Weights of a small CTC audio transcriber: 26041 training examples, 16.2 epochs.
Rows from block 2, named by matrix and row number. Each number is 128 + 24 x the weight over its row's rms, rounded and kept within 0 to 255. All counts start at 0. After the name is the row's rms in percent of the matrix's.
# pw1: conv module expand (GLU, value and gate stacked) (model.blocks.2.conv.pw1.weight, 384x192), inputs 0-191
pw1.233 101 [168  97 165 121 132 142 126 153 127 104 135  99  82  94 128 140 147 143 154 115 105 143 125 127 121 158 107  87  84 144 103 114 141 130 130 122 124 157  91 114 117 118 138 176 145 134 102  93 117 112 174 149 130 162 116 118 171 161 111 133 112 133 118 108 126 130 108 103 128 112  99 133  84 153 165  92 186 144 133 106 131  99 127 120 161 122 142 124 109 104  98 110 110 123 134 119  87 139 117 125  97 140 121 125 116 114 133 142 102 134 114 144 121 105 103 157 125 137 128 112 169 108 134 121 171 114 125 110  82  75 130 148 127 134 150 174 126 128 118 103 121 130 107 156 118 157  88 146 162 143 129 137 132 105 108 126 162 158 164  93 107  72 164 166  87 167 141 160 107 120 132 128 112  93  91  85 133  77  95 157 173 135  79 145 114 128 110 109  99 152 125 161]
pw1.234 115 [138 147  88 117 113  63 110  91 141 134 142 131 143 142 124 113  75  85  92 110 110 143 109 107 114 145 117 115 113 113 138 115 120 114 154 126 105 164 146 137 121 140 124 115 186 134  85 133 136 116 139 162 149 132 106 134 129  83 148 111 125 164 156 191  79 131 118 165 135 164 117 112 151 124 135 132 140 124 126  71 115 152 103 118 155 107 153 119 142 166  81 115 157 121 123 130 120 159  81 116 139 129 109  85 132 102 134  94 115  66 114 124 119 130 129 112  68 123 149  95 123 112 110  80 153 159 128 109 107 122 140 124 149 130 139 113 128 115 159 141 144 163 152 118 129 132 174 125 119 123  86 119 112 119 132 143 108  96 148 114 140 145 140 130 113 124 119  69 144  94 104 140 116 118 104  88 103 113  94 139  93 125  76 136 132 179  93 146 148 134 121 152]
pw1.235 117 [118 132 111 138 121 114 119 104 178 123 121 154 152 160 149 142 123 138 115 123 167  94 173  89  71 139 156 140 126 136 151 111 158 171  75 124  98 124 125 141 118 104  98  92 134 113 111 155 151 127  95 130 189 122 113 120 167 150 120 126 137 105 118 116 149 133 138 140 139 127 102  72 147 168 126  90 139 114 148 147 162 151  75 158 117 151  91 124 135 114 119 108 120 158 167 116 167  92 109 110 103 190 117 118  88 141 129 132 111 123 122 142 128  96 184 116 151 116 117 129 134 107 146  77 153 115 130  97 127 140 125 123 150 185 128 135 122 113 144  92 123 147 109  97 146 150 145 111 150 130 150 101 118 118 177 166 124 166 145 142 110 140 134  97 109 112  85 142 141 160 148 125 144 122 157  84 124 146 134 146 100 147 117 112 127 143 153 113 137 101 176 144]
pw1.236 103 [120  98 119 111 106 135 153 156 127 118 181  84 122  94 129 131  97 112 130 157  93 172 134 100 104 148 162 158 147 126 129 104  75 120 123 109  78 153 135  91 152 100 133  87 115 150 115 142  97 149 140 109  90 142 109 113 106 142 123 139 163 154  99 123 130  98 175 105 133 103 149 141 126 113 134 143 101 138 116 126 103 120 141 139 104 132 140 113 146 110 103 120 115 162 135 120 128  93 161 171 101 150 105 125 154  65 138 101 135 125 139 119 144 129 113 110 125 164 129 105  85 166 106 127 131  78  76 129 130 138 141 152 163 133 109 148 121 104 138 162 116  47 164  98  99 104 142 149 113 136 125 165 151 148 152 123 113 147 185 106  91 111 125 146 154 124 159 121 109 143  89 159 133 133 126 110 145 144  96 159 137 130 144 133 122 130 109  96 155 119 135 170]
pw1.237 109 [136 132 174 144 167 143 134  98 102  95 149 116  91 163 114 125 139 115 102 111 102 149 116 126  57 102  91 138 140 121 108 102 162 121 126  98 126 115 126 131 118 126 122 118 162 127 111 126 144 147 112 177 173 148 147 102 119 109 125 136  93 115  65 114 133  70 112 133 145 152 154  97 100 148 146 181  98 125 162  94 117 134  97 105 113 139 161 144 144 135 122  83 111 145 130 123 100 136 112 136 123 128 168 158 118 117 135 143 146 128 138 103 139 145 147 135  97 128 132 143 114 139 125 172 152 159 119 124 133 130 154 138 108 125 106 156  73  91 128 142 143 141 170 179 113 154  72 104 154 109 106 149 148 147 144 169  87 160 125 117 136 136 136 144 115 106 132  94  91 138  78 143 101  95 132 162 157 108 160 108 143 150 145 121 147 116 118  86 143 156 123  92]
pw1.238 114 [110 138 170 183 109 143 146  90 146 104 163 159 118 110 116 139 115 140 104 120 109  96 154  96 118 116 131  83 151  93 111 126 118 175 145  75  81 146 122  99 114 144 135 115 134 149 126 131 141  92 129 112 139 132 159 154 113 100 149 115 145 111 146 140 114 125 133 140 135  87 154 140 136 118 143 125 132 111 106 131  85 100 145 130  91 146  79 118  78 137 163 133 113 102 121 113 135 104 140 174  87 120 137 172 114  96 110 131 163 180 116 142 133 113 145 124 140 157 193 157 149 110 120 152 106 105 128 156  77 151 111 124 140 117  86 120 130 135 132 126 141 135 111  80 128 146 165 169 148 135 181 105 125 139 135 141 141 111 143 141 143 111 113 186 138 140 120 133 108 138 134 120 104  62 118 122 152 166 172 136 124 153 139 105 172 116 117 115 157 124 135 109]
pw1.239 110 [136 126  85 129 170 129 123 142 139  98 158 142 148 125 114 179 196  83 148 124  97 140 139 137 139 126 116 148 127 153  92 113  97 139 163  87 163 136 110  98 139 145 104 102 145 142 196  77 138 161 115 150 151 197 143 113 129 137 107 110  97 177  90 120 159 131 117 119 123 124 145 113  97  87 114 131 113 120 132 150 127 129 139 139 104 152 146 158 108 131 130 110 108 158 110  68 126 165  89 146 111  68 161 137 143 127  97 116 137  89 117  93 135  99 172  95 106 145 136 107 152 123 139 119 140 137 100  92 148 136 109 114 106 156 120 122 135 113 113 101 161 137  84  83 116 138  87 117 106 159 103 104 139 130 140 109 159 113 114 131 129 110 173 130 146 129 153 158 155 144 131 128 140 111 149 122 124 141 132 163 124 150 114 150 108 134 124 137 110 156 121 148]
pw1.240 109 [ 87 126 110 115 109 114 151 116 116 139 103 114 141 120 155 116 135  76 143 158 112 145 145 131 106 123 181  82 139 136 102 147 107  94 151 125 145 104 101  73 104 116 130 142 112 125 144 134 135 103 112 149  94 181 132 129 115 147 117 144 141 108  85 140 132 124 128  96 100 110 124 128  99 100 158 110 109 123 111 118 103 133 124 162 182 135 147 150 130 103 109 141 113  73 131 104 160 109 131 115 116 127 127 137 146 123 177 142 102  90 126 117 149 135 149 126 127 190  92 144  82 157 102 128  83  99 142 126 199 130 186 135 149  90 124 101 166 129 117 121 114 136 104 155 115 156 169 107 158 111 113 107 148  74 139 122 100 149 134 109 111  89 126 166 124 139 103 113 145 121 154 135  74 160 137 119 138 151 124 144 116 164 128 115 106 120 164 118  95 148 110 139]
pw1.241 111 [112 131 154 108 117 108 114  86 137 115 128 113 175 132 124 151 124 144 117 114 122 148 163 137 139 133 133  96 148 108  92 160 124 100 133 126 162 162 148 134 102 164 113 145 140 113 132  91 160  88  96 161 122  95 105 144 141 150 167 164 167  84 126 139 159 129 148 115 152 110 117 126 116  99 147 141 132 163 126 156 113 149 175 158 157 151 175 146  77 147 157 126 107 148 137  95 112 152 116  62 103 149 136 143 147 136 160 131 100 139 148 117  78 127 121  95 108  82 115 134 122 117 136 134 160 168 146 144 154 124  88  86 108 123 133 126 125 125 131 122  99  74 145 129 148 102 152 113 156 117  87 123 108 117  98 138 128 139 190 195 139 162 115 137 144 134 167 100 123 133 115  78 157  78 115 142 100 141 142 137 121 131 137 146 114 147 133 128 129 114 125 147]
pw1.242 105 [127 113 113 142 135 155 143 130 117 129 117 159 117 107 146 107 151 111 126 143 111 146 163  84 127 176 145 120 170 129  92  95 137  97 120 109 130 146  85 148 125 156 158 127 171 122 106 135 134 158 106  90 171  68 130 153  97 146  75 138 115 149 149 100 102 120 118 124 145  86  68  93 135 129 107 124 104 114 144 105 123 139 152 136 153 188 128 106 159 150 143 158 111 162 166 130 144 102 135 134 128 140 126  86 143 111 137  92 124 122 130 124 118 134 122 154 117 115 130 108 143 117 145 150 122 112 122  77 124 164 172 170 189 123 156 114 158 187 113 142 124 132  58 142 132 118 143 141 155 127 145  93 129 124 135 126 116 125 160 110 141 135 148 140 120 115 123 118 131 135 126 143 170 157 146 137 162 142 149 116 117 125 136 114 131  62 156  82 155 142  98 156]
pw1.243 094 [114 147 141 147 105 169 166 146 148  95 111 119 117 138 127 150 126 141 130 132 120 138 103 130 126  96  97 166 143 133  91 168  79 103 131 100 129 149 145  98 145 110 119 168 136 123  71 169  99 115 115 154 141  68 128 119 154 119 145 152 112 117 128 150 163 125 107 122 135 158 130 127 122 116 113 113 152 136 109  79  84 168 173  68 151 108 138 151 149 160 152 105 127 109 133 123 202 123 163 125 159 115 135 128 123 128 153 106 135 139 109 146 166  99 116  89 106 146 131 151 144 116  65 134 155 129 142  98 125 144  94 115 120 101 131 147  88 147 129  82 121 143 102  88  84 120 124  68 137 103 163 130 146  99 144 157 146  88 111 153 120 101 142 148 111 117 143 134  98 163 119 142 141 108 136 123 141 133 122 133 128  99 154 155 130 122 101 132 112 129 126 168]
pw1.244 106 [130 130 104 133  92 145 146 100 143  76 143 116 158  91 164 129 149 108 133 122 131 141 148 152 117 164 185  93 119 149 105  98  79 107 122 121 160 124 132 117 134 116 108 115 142 129 135 123 111 135 161 100 137  82 137 127 143 195 158 189 119 133 129 135 122 150 130 125  95  99 119 146 160 104 159 137 157 106 141 113 148 122 120 134 137 148  92  91 148 127 121 165 127 191 147 128 118 126 113 109 105 160 164 144 123 107 148 139 151  75 115 106 132 129 121 113 117 111 135 115 150 115 171 152 158 149 184 117 132 135 147 119 122 121 108 143 130 116 153 142 121 117 119 131 102 149 120 110 102  99 151 190 133  99 127  89 142 126 103 141  95 166 139 168 148 136  69 127 122  84 142  88  96  74 130 138 100 148 132 114 129 148 112  83 102 157 116 142 137 145  89 141]
pw1.245 106 [125 111 142  79 143 176 132 133 139  86 113 128  91 148 129 102 127 124  98 154  82 130 123 112 136  78 153 114 133 148  94 149 146 139 125 141 130 135 124 151 140 106 126 155 117 128 149 187 180 100 114 159 104  93 132 163 114  62 154 146 102 143 125 113 165 145 119 125 134 102 135 135 128 138 184 122 154 126 153 123 115 187 137 109 130 124 138 127 144 122 128  72 114 162 135 111 113 124  98 176 133 164 163 130 124 113 157 142 124 156 145 116 164 104 103 107 101 150 140 130 114 140 114 151  83 151 135 122  93 151 122 138 136 166 129 139 113 133 141 131 155 122 116 108 109  91 114 110  99  92 135 166 115 111 125 115 211 139 128 122 147 105 146 104 137 103 117 125 158 149  67 108 143 154 142 137 110 156 149 113  90 123 144 150 140 131 161  91 127 123  83 109]
pw1.246 117 [153 137 125  82 145  90 110 138 136  99 145 128 141 130 105 126 149 100 145 110 120 118 151 133 105 144 151 135 116 107 143  88 167 146 136  97 122 116 148 137 152 147 124 122 106 114  88 118 146  92 134 138 111 108 152 153 157 134 109 159  87  86  90  73 150 100  99 158 151 108 142 121 147 118 121 104 171 160 122 155 129 157 128 135 148 129 147 157 108 165  87 121  75  94 134 121 154 116 125 136 107 143  99 112 119 178 163 151 155 113 121 105 132 121 128 131  99 141 122 120 117  87 185 160 145 132 111 104 177 138 152 147 105 129 149 100 113 134 102 108 113 100 128 136 111 155 162  89 146 166 133 142 157 136 122 144  90 126 137  86 131  86 123 121 150 129 121 107  90 147 174 149 110 176  90 145 143 133 142 107  99 112 114  90  80 162  94  86 100 110 124 135]
pw1.247 115 [133 151 115 112  95 125 148 111 135 120 134 143 122  74 121 165 105 114  98 103 118 154 123 140 124 144 127 142 185 156 108 137 102 112 138 133 146 105 116 171 123 142 143 105 102 117 127 120 145 121 148 138 165 137 147 103 140 129 142 118 144 127 106 148 125 108  69 145  88 121 104 120 159 155 163 129  94 119 154 126 112 136 144 123 193 142 106 122 191 126 100 133 111 161 107  96  97 187 117  96 129 113 166 108 116 113 132 126  94 102 150 163 112 102 168 120 121 151 139 138 100 104 107 191 135 158 157 163 128 122 170  95 144  92 130  89 126 113 105 116  85  97 131 121 137 130 107 106 126 148 171 100 124  88 157 139 124  95  99 163 110 152 119 133 123 140 104 123 110  93  96 129 141 129 123 135  64 125 129 170 154 135 130 135  83 118 158 155 105 109 132 105]
pw1.248 112 [138 101 136 128 151 177 122 153 161 111 148 116 126 130 158 122 128 137 103  76 113 156 136 175 177 127 114 103 150 110 128  86  98 117 109 103 110 134 133 122 101 100 124 147 141 133  96 101 118 136 154 142 127 141 111  89 103 148 127 118  84 119  89 149 122 112 125 181 108 123 122 152 146  98 138 123 115 151 145 157 137 127 142 141 120 171 126  94  88 126 111 106  68 148 136  98 168 117 109 127 156 102 133 106 106 112 114 167 137 134 124 108 147 112 118 138  76 125 121  96 121  99 140 121 122 159 135 147 159 133  83  99 132 139 110 110  77 122  70 137 138 136 169 104 169 128 126  87 105 150 149 116 104 167  94 109 126 117 150 138 175 136  99  99 147 167 152 153 134 121 122 110 109  86  95  87 150 157 172 139 115 142 127  98 129 127 123  94  97 117 156  90]
pw1.249 107 [122 116  98 143 101 126 131 168 100 101 162  83 102  96 107 130 155 112 118 128 112 168 136 119 116 142 135  82 107 144  96  95 139  63 147 102 127 147  98  94 154 146 143  90 130 135 128 167 121 163 131 140 132 130 170 188 146 105 118 119 142 166 132 155 161 140 152 140 119 124 138  87 135 121 165 142 147 125 103 147 122 140 125 113 133 104 137 153 140 137  71 109 144 121 140 141 100 105 120 145 134 158 121 116 141 144 109 137 104 162 119 152 102 143 137 119 123 134 144 102 151 170 161 105 131 146 138 135  86 112 137  98 146  98 156 134 167 156  83  94 104 122 125 174 147 178  99 136 125 109 144  65 119 163 118 136 120 112  97 156 126 120 157 104 183 106 133 108 123 115 184 140 120 113 126 137  93 142 148 109 149 118  92 140 129 157  95  87 115 146 102 141]
pw1.250 098 [122 162 110  89 158 105  92 126 114  99 134 125 158 128 103 121 114 148  90 143  96 110 139 152 139 111 151 102 171 173  81 163 148  87 201 103 109 163 120 134 118 141 130 120 120 114 150 157 138 119 152 177 105 129 117 136 148 122  94 143 131 134  79 146 145 145 134 112 141 154 162  96 145 176 105 130  99 126 164 113  90 137 164  64 119  59 106 142 129 121 122 145  94 109 102  95 141 157 123 122 128 164 105 151 129  85 104  97 113 148 132  96 144 144 155 127  86 128 112 118 127 105 122 128 133 100 134 150 107 171  90 111 150  98 132 152 118 154 119 137 132 129 117 136 132 136 126 147 135 101 136 107 142 123 157 159  94 150 129 119 159 114 121 106  98 100 120 129 151 183 121 151 131 146 130 148 157 119 106 103 173 160 133 130 100 110 158 129 132 106 120 164]
pw1.251 113 [102 113 139 113 127 135 122  84 128 114 135 116 147 136  99 170 122  91 112 118 132 134 164 127 111 185 203 149 121  91 146 115 133 110 174 115 193 106 172 143 160 121 159 129 116 127 154 102  77 116 138 126 148 127 103 143 107 152 141 122 158 136 154 135 126 163 134 136 116 110 100 145  91 148 132 130 129  96 101 146 142 127 132 150 127  84 124  82 109 102 142 134 129 103 132 109 111 140 128 101  81 102 148 106 130 106 135 126  99 155 118 127 101  82 143 172 126 118 123 139 135 143 149 126 101 103 109 135 154 121 163 103 103 120 144 153 153 125 147 106 134  88 144 128 112 162 104 178 170 130 144 126 178 148 145 135  98 126 124 116 170 106  81 120 150 118 118 128 160 134 183 116 129 112 138 135 159 145 151 109 114 134 106 124  82 123 130  91 161  98  99 183]
pw1.252 125 [116 100 118 117  94 112 135 102 168 102 102  86 114 148 117 178 114 171 158 128  93 193 127 107 107 128 150 122 164 168 101 134 124 143  97 141 129 159 107 124 169 139 109 126 136 135  88 121 124 158 133 180 119 144 112 128 149 118 126 167  94 111 146 114 121 171 104 112 134 126 173 120 107  95 139 124 151  85 135 107 105 186 154 144 105 142 129 165 124  96 102 142 108 117 115 112 163  86 100 156 114  93 121 107 110 106 133 121 162  95 114  90  95 142 143 145 146 161 135 132 137  88 123 119 101 168 132 185 128 151 137 115 106 153 104 118 113 131 126 131 165 132 120 147 113 161 133 124 124 113  87 113 103 133 116 115 108 132 140  66 131 139 135 115 120 147 133  92 114 133 111 145  76 112 114 141 143 130  85 153  97 177 158 142 136  97 113 123 156 107 111 109]
pw1.253 103 [102 115 141 135 153 180 108 106 162  78 145 164  98 134 153 107 102 181 124 150 136  96 121 122 154 146 138  97 143 125 105 152 102 106 126 126 108 153 125 123 173 205  90 116 146  94 134 186 143  98 130 143 112 173 118 156  92 123 119 149 106 190 113 125  83 160 140 138 103 115 122 101 138 124  58 159 110 135 117 120 125 169 122  79 130 128 129 167 133  95 104 120 109 109  87 122 126 156 132 119  90 124 134 137 130 135 100 110 121 125 173 129 123 107 142 129 154 123 163 159 100  75 133 140  97 123 132 141 117 154 130 119 139 167  98 163 124 130  89 135 124 148 121 126 155 109 110 175 159  95 119 118 113 106 125 113 175 154 114 111 122 129 130 148 115 161 141 157 135 158  97 163 124 121  98 131 129 128 133 139 114 103 127 140 141 127 104 136 104 113 135 137]
pw1.254 120 [ 78 117 117 137 110  89 108 119 117 123 142 112 151 132 167 139 133 147 112 127 159 119 107 129 128 142  73 105  96 143 109 117 121  88 123 160 179 124 169 143 155 133 147 135 138  90 106 132 138 152 127 153 144 102 116 109  57 158 169  68  67 152 126 146  89 142 109 150 106 133 187 134 113 123 136 136 103 119 165 148 130 110  96 102 112 144 152 120 120 127 135 100  77 146 143 159 126 143 142 153  98  93  93 118 110 165 118 118 124 126 117 140 140 142 113  78 145 156 116 131 172 139 119 144 122 125 110 135 134 110 113 138 163 133 154 101 110 134 133 134 111 108  76  91 141  93 165 175 169  66 151 120 155 169 145 157 134 154 132 116 150 135 116 129 129 123 143 149 104 133 103 160 156 155 106 148 104 114  78 123 121 125 113 147 133 148 127 124 127 111 120 116]
pw1.255 103 [116  89  84 142  93 120 148  78 131 101 119 118 114 150 133 123 127 127 128 149 163 119 147 127 154 123 155 130 115 110 172 156 147 133 126 127 133 119 151 125 159 142 142 103 162 143  95 160 146 130 144 128 139 166 123 137 126  94 138 160 128 165 143 161 150  61 145 102 103 143  99 115 147 167 124 108 189 137 128 118 146 154 183 118 115 110 137 174 116 150 132 103 107 121 132  97 155 120 126 125 123 105 128 106 132 159 107 126 110  95 104 154 148 145 139 107 122 163  89 105 121 145 117 131  66 153  78  81 148 145 132 122  91 134  99  80 161 164 170 133 139 142 108 166 144 123 109 130 133 104 115  83 146 158 167 106 157 133 141 156  70 123 137 148 138 150 118 122 153 107 141  94  97 122 141 139 153  88  88 125 152 119 127 127 119 157 111 138 124 148  86 109]
pw1.256 112 [156 158 171 125 128 123 149 152 153 108 138 133 150 114 150 133 114 140 116 127 103 107 107 180 136 175 108 141 101 154  87 117 142 122 117 137 161 106 116 155 131 141 138 106 115 124  72 137 155 128 123 166 149 139 163 123 148  76  74  84 166 102 132 100  99  99 133 112 103 146 117 106 129  99 151 119 171 155 126 131 137 136 100  80 140 116 112 102 169 124 141 128  59 157 122 134 160 142 159 161  96 103 134  77 121 130 146 130 134  90 136 121 153 117 123 146  99 106 143 160 121 122  82 126 132 139 130 119 171 143 143  94 117 115 148 106  96 125 119 106 125 115 135 123 126 129 119 142 168 163 140 131 115 143 155  89  91 122 127 103  96 138 156 138 116 156 149 108 121 122 145 116 109 125 143 160 130 132 112 162 160 170 129 111  64 155 111 109 112  59 120 137]
pw1.257 113 [132 104 128 110 126 109 122 141 169 117 105 154 153 114 127 105  81 112 111 104 117 191 120 134 100 104  79  95 169 107 161 135  94  99  90 147 180 124 152 149 136 160 125 121 136 125 122 113 164 138 142 115 142 123 114 133 128 144 177 158  71 101 133 152 155 163 103 137 156  92 144 105 126 113 160 158  75 129 109  85 111 116 120  95 135  95 114 144 112  94 133 125  99 124 104 140 151 129 166 148 103 134 142 115 113  94 118 136 115  68  90 121 143 136  83 109  97  96 138 142 132 170 108 123 121 135 153 175 103 152 159 126 133 142 124 114  94 116 131 191 146 130 127 145 141 116 151 125 107  95 125 107 108 155 120 147 145 105 118 124 108 159 112 132 169 141 127 114 105 165 120 120  83 121  96 159 125 149 136 131 135 167 138 134 176 144 148 101 111 136 143 106]
pw1.258 122 [161 112 107 143 146 135 140 125 103 159 100 160 107 140 130 136 112 126 151  88 142 158 143 138 111 173 146 110  90 137 179 141 151 117 131 173 154 146 114 134  86 117 125 120 172 128 143 137 140 144 152 191  99 104 128 113 128 169  88 101 111 123 141 157 142 132 119 105 110 106 153 112 159 123  96 142 101 187 136 127 107 115  70 137 119 129 137 144 104 170 113 148  80 156  92 113  97 151 128 116 147 102 128 116 117 171  90 124 165 143 148 139 130 105 169 117 130 177 139 137 148 130 111 126 143 136 128 125 159  96 153 132 138 118 106  98 130 110 142  95 115  75 147 123 135 137 160 134 141 122 107 141 113 120 163 160  90  61 125 102 124 115 167 115 143 143 186 121 122 116 139 127  93 107 163 118 136 176 134 117 138 127 141  92 169 100 114 135 113 123 110 161]
pw1.259 126 [159  94 124 133 119 138 132 122 145 115 106 139 170 145 149 108 167  79 107 138 128 132 157 125 105 114 113 108 114 115 173 103 164 138 106  90 168 128 101 129 113 137 137  97 111  81 143 125  96 138 116 116 141 120 141 120 149 134 118 112 115 101 129 142 151 170  79 104 140 164 112 112 109 118 155 142 137 121 155 134 107 123 107 141 154 135 159 132 120 106 152 103 115 102 127 115 131 177 178 135  95 101 136 119 104  96 110 112 117  72 137  95 146  98 134 190  89 140 149 138 132  74  91  94 135 161 124 116 136 146 117 134 154 122  90 113 128 105 105 148 167 142 108 102 133 115 170 159 125 110 116 120 150  91 149  90 109 155 124 128 179 133 101 150 158 101 164 149 120 124  88 126 118 117  94 117 125 115 135 163  68 179  99 155 146 139 148  94 123 100 136 137]
pw1.260 096 [110 149 151 165 146 146 106 139 146 114 107 111 129  51 177 141 141 138 114 148  88 135 155 129 131 110 155 128  98 131 100 136 124 110 132 196 106 140 137 119  99 103 116  93 101 155 122 118 103 135  99 121 113 135 145  88 139 151 101  87 118 161 108 146 150  93 100 174 109 132 123  95 106 125 120 116 145 159 142  78  80  83  92 101 133 128 148 156 106 126 146 123  88 138 106 125 162 124 102 150 134 127 103 148 136  77 117 112 129 124 129  97  98 145 118 120 110 125 135 158 123 134 150 141  83 138  99 119 121 148 141  89 154 163 143 126 106 140 140 115 128 121 157 138 116 109 105 119 155 103 172 150 113 137 150 134 131 139 159 101 109 174 114  90 148  86 107 128 136 109 137 121 145  96 118 128 150 135 153 146 124 147 100 164 144  77 137 171  77 150  77 137]
pw1.261 118 [ 90 104 169 101 122 115  87 168 133 128 139 162  90 118 164 137 125 111 168 141 146 118 165 105 165 150 133 164 116 163 129 168 139  95 119 173 143 139 144 114 120 156 155 107 112 133 143 128 135 130 180 131  92 142 104 139 117 118 150 117 125 108 122 123 123 124 126 145 171 134 106 107 126 112 147 147 131 155 147 151 149 105 143  72 104 134  83 104 110 143 105 134 122 131 167 170 133 128 147 211  82 118 131 138 126 118 147 108 156 107 124 145 139  98 102 111 113 117 163 133 123 111  99 146 122 110 152 128 159 149 132 143 115 151 138 110 123 149 120 125 158 114 142 116 114 138 149 120 173 129 138 125 126  84 154 127 167 163 120 117 146 164 151  97  78  78 171  87 124 120 120 115  87 109 125 141 111 140 135 114  87 130  89 146 129 187 135  92  75 132 130 124]
pw1.262 108 [112 147 130  78 156 119 121  98 163 127 135 126 128  95 127 122  98  93 122 155 141 144 121 145 103 160 108 110 119 119 110 119  90 138 179 138 129 125 152 129 102 136 115 156 130 100  58 119 145 105 146 151 112 138 132 142  98 191 112 152 156 114 106 144 142 122 132 115 105 120 147 112 137 123 135 120 109 121 109 110 101 168  98 131 131 168 153 159 137 137 143  99 166 115 124 110 127 154 160 122 133 107 185  72 118 102 101 180 107 101 136 129  83 155 150 136 131  81 114  90 123 104 106  93  96 145 112  82 166 131  92 146  99 124 154 129 139 165 115 125 126 122 136 129 138 100 113 111 142 126 118 107 158 139 129 107 140 128 145 133  95 141 158  88 130 115 118  60 164 111 128 106 124 137  89 134 110 142 137 107 103 121  97 140  80 146  60 107  98 146 150 123]
pw1.263 103 [111  93 125 164 156 154 101 121 149  94 104 135 127 126 143 140 165 157 114 158 152 128 137 111 111 114  81 104 110 162 126 136 126 107 135 123 118  95  94 153 106 193 151  97 104 128 140 152  98 162 159 174 116 123 127 112 149 109 149 149 166 141 138 119 100  77 148 108 135 103 154 116 152 187 184 115 149 155 133 139 129 142 113 128 114 123 159 148 132 146  90 149 155 123 123 100 114 104 137 142 103 167 112 104 128 127 126 139  72 131 145 125 152 111 128  65 135 109 110 128 126 115 111 112 132  81 114 118 159 141 108 161 138 115 123 151 126  86 153  84 137 115 110 101 126 136 122 140 158 181  99 147 193 118 143 134 134 150 166  90 127 140 103  88  86 134  94 122 163 118 132 113 140 145 126 139 114 108 105 173 128 134 133 124 123 139 111  72 118 143 111 139]
pw1.264 110 [141 116 111 104 123 119 134 161 109 114 129 127 111 136 150 129 129 147 137 100 105 179 128  78 129 103 143  99 129 125 145 169 139 132  94 138 109 121 117 157 166 149 116 113 150 126 132 137 152 110 159 146  74 121 139 120 179 125 162 129 125 108 148 127 133 169 121 128  78  63 127 119 124 101 130 148 157 101 141 138 132 147 126 160 150  98 109 158  74 105 127 148 144 125 122  70 123 132 159 139 115 158 147 183 137 149 144 113 121 117 132 115 122 126 109 139 107 107 144 139  82 162 111  88 127 131  99 127 159 166 160 115 121 106 136 118 157 124 149 136 159 146 139 164 164 112 152 157 105  99  94 124 109 130 122 133 119 154 165 166 123 156 113  70 107 123 137 114 141 122 111 140 127  89 172 173 196 101 122 135  77 126 128 117 152 151 118 159 101 158 165 110]
pw1.265 106 [144 174 146 137 148 130 129 148 136 128 151 102 122 148 134 146 140 166  97 113  88 118 165 106 155 144 137  96 110 136  88 101 147 122 140 101 122  96 129 101 116  94 156 133 126 123 104 120 165 128 117 128 131 117 118 122 175 181 142 110 133 111 141 121 114 104 136 110  99 131 139 105 155 137 106 133 138 119  85 156 181 141 122 131 123 105 157 113 134  74 107 119 132 165 110 140 125 136 113 121  99  78 142 105 126  94 134 156 104 126 157 164 146  89  82 133 123  94 148  98 132 136  83  95 108 126 102 162 138 160 126 112 108 115 145 113  96 137 177  92 168 144 139  75 184 146 111 109 150 114 134 145 131 110 119  84 153 135 123 136 146 110 117 130 141 147 151 120 116 137 137 131 139 138 158 137 113 190  74 131 144 170 182 113  94 118 103 177 151 104 152 155]
pw1.266 092 [118 109 141 140 132 122 118 146 160 122 150 112 127 121 138 146 148 116 144 121 108  66 116 163 114 152 100 122 166 143 143 102 156 129 110 137 124 129 126 110 167 218 116 163 140 133  61 109 114 128 119 177  96 156 108 121 133 118 149 145 155 131 118 187 156 145 113 147 149 127  82 119 132 164 134 157 128 135 123  87  94 115 115 114 152 153 162 150  81 195 140  88 165 119 126 137 165 135 104 138 135 122 165 134  74 140  99 133 148 126 147 163 157 149 118 141 113 162 132 151 124 130 105 122 106 120 156 119 107 120 128 101 108 146 124 155 150 150 120 117 103 154 151 108 159 134 151 118 119 143 135 125 163 140 128 163 127 135 122 145 106 119 145 127 123 122 147 144 159 100 139 106 149 136 188 135 121 165 141 151 117 164  85  98 170 152 144 157 138 148 170 133]
pw1.267 107 [128 142 141 133 129 115 143 118 142 141 134 141 122 127 141 117 168  91 127 120 134  95 104 113 130 117 123 145  97 124 151 122 115 102 150 160 104 135 125 130 110 149 146 111 112 126 163 117 150 155 113  92 129 139  70 136 135 108  99 114 164 152  88 113 123 134 122 140 122 104 172 121 140  86 167 167 159 196 152 122 126 106 121 140 192 117 104 118  96  78 154 138 163 118 142 144 141 149 171 146 123 138 137 139 130 105 122 137 149 123 114 126 165 105 116  88 113 142  94 165  84 118  87  66 140 135 192 125 164 145 107 158 139 122  75 117 143 145 153 138 127 117 103 122  86 108  88 107 105 141 116 136 142 131 121 138 151 114 133 181 149 136 121 216 147 155 115 143 103 123 134 138 126 123  98 118 146 146 134 135 152 115  88  98 114 114 119 148  87 113 102 132]
pw1.268 126 [139 129  98 125 132 144 131 156 150  89 157 107 102 118 119 175 132 121 128 178 126 161 135 125 146 116 128 134 113  75 101 149 116 128 115 153 114 143 147 143 116 126 132 168 146 144 116 120 130 120 103 125 166 178 107 115 136 139 143 153 111 182 174 140 139  69 109 149 115 131 121 130  98  88 119  78 114 121  70 109 123 114 105 143 104 126  94 145 138 124  76  84  68 133 115 116 132  83 109 172 104 172 159 136  83 162 138 153 150 127 150 117  97 112 144 133 114 115 125 105 162 121 103  75 142 134 128 145  92 109 166 153 111 140  89 137 122 160 116 150 147 138 113 131  96 125 112 108 165 155 115 140 114 142 107 157 132 103  72 134 155 126 151 156 151 167 125 140 130 137 114 127 125 120 114 173 124  97 124 156 156 115 129 124 120 105  73 138 142 107 141 126]
pw1.269 114 [129 120 142 114 158 118 117  90 105 145 113  88  95 100 137 120 125 124  78 106 146 125 144  75 140 151 167 159 182  64 103  99 122 130 126  91 154 121 128 145 130 161 144 123 151 160 122 101 150 145 134 113 121 116 156 102 117 132 122 116 125  76 144 104 155 157 147 113 117 183 158 142  88 123 169 137 156 104 133 133  99 127 113 179 119 108 181 118 115 105 128 140  83 127 131 102 172 170 120 124 147 105 121 125 142 132 128  94 158 183 111 167 122 110 125 113  79 107 144 131 100 126 128 126 124  95 143 137 125 137 131 113 121 128 142 106 146 178 130 128 156  99 155 121 144 107  83 118 124 121 113 164 107 164 164 152 148 169 117 149 125 162 131 116 137 168 172 133 144 115 102 138 137 158 154 141 157 124 153 139 124 107 140 105 110 104 129  71 107 114 134 138]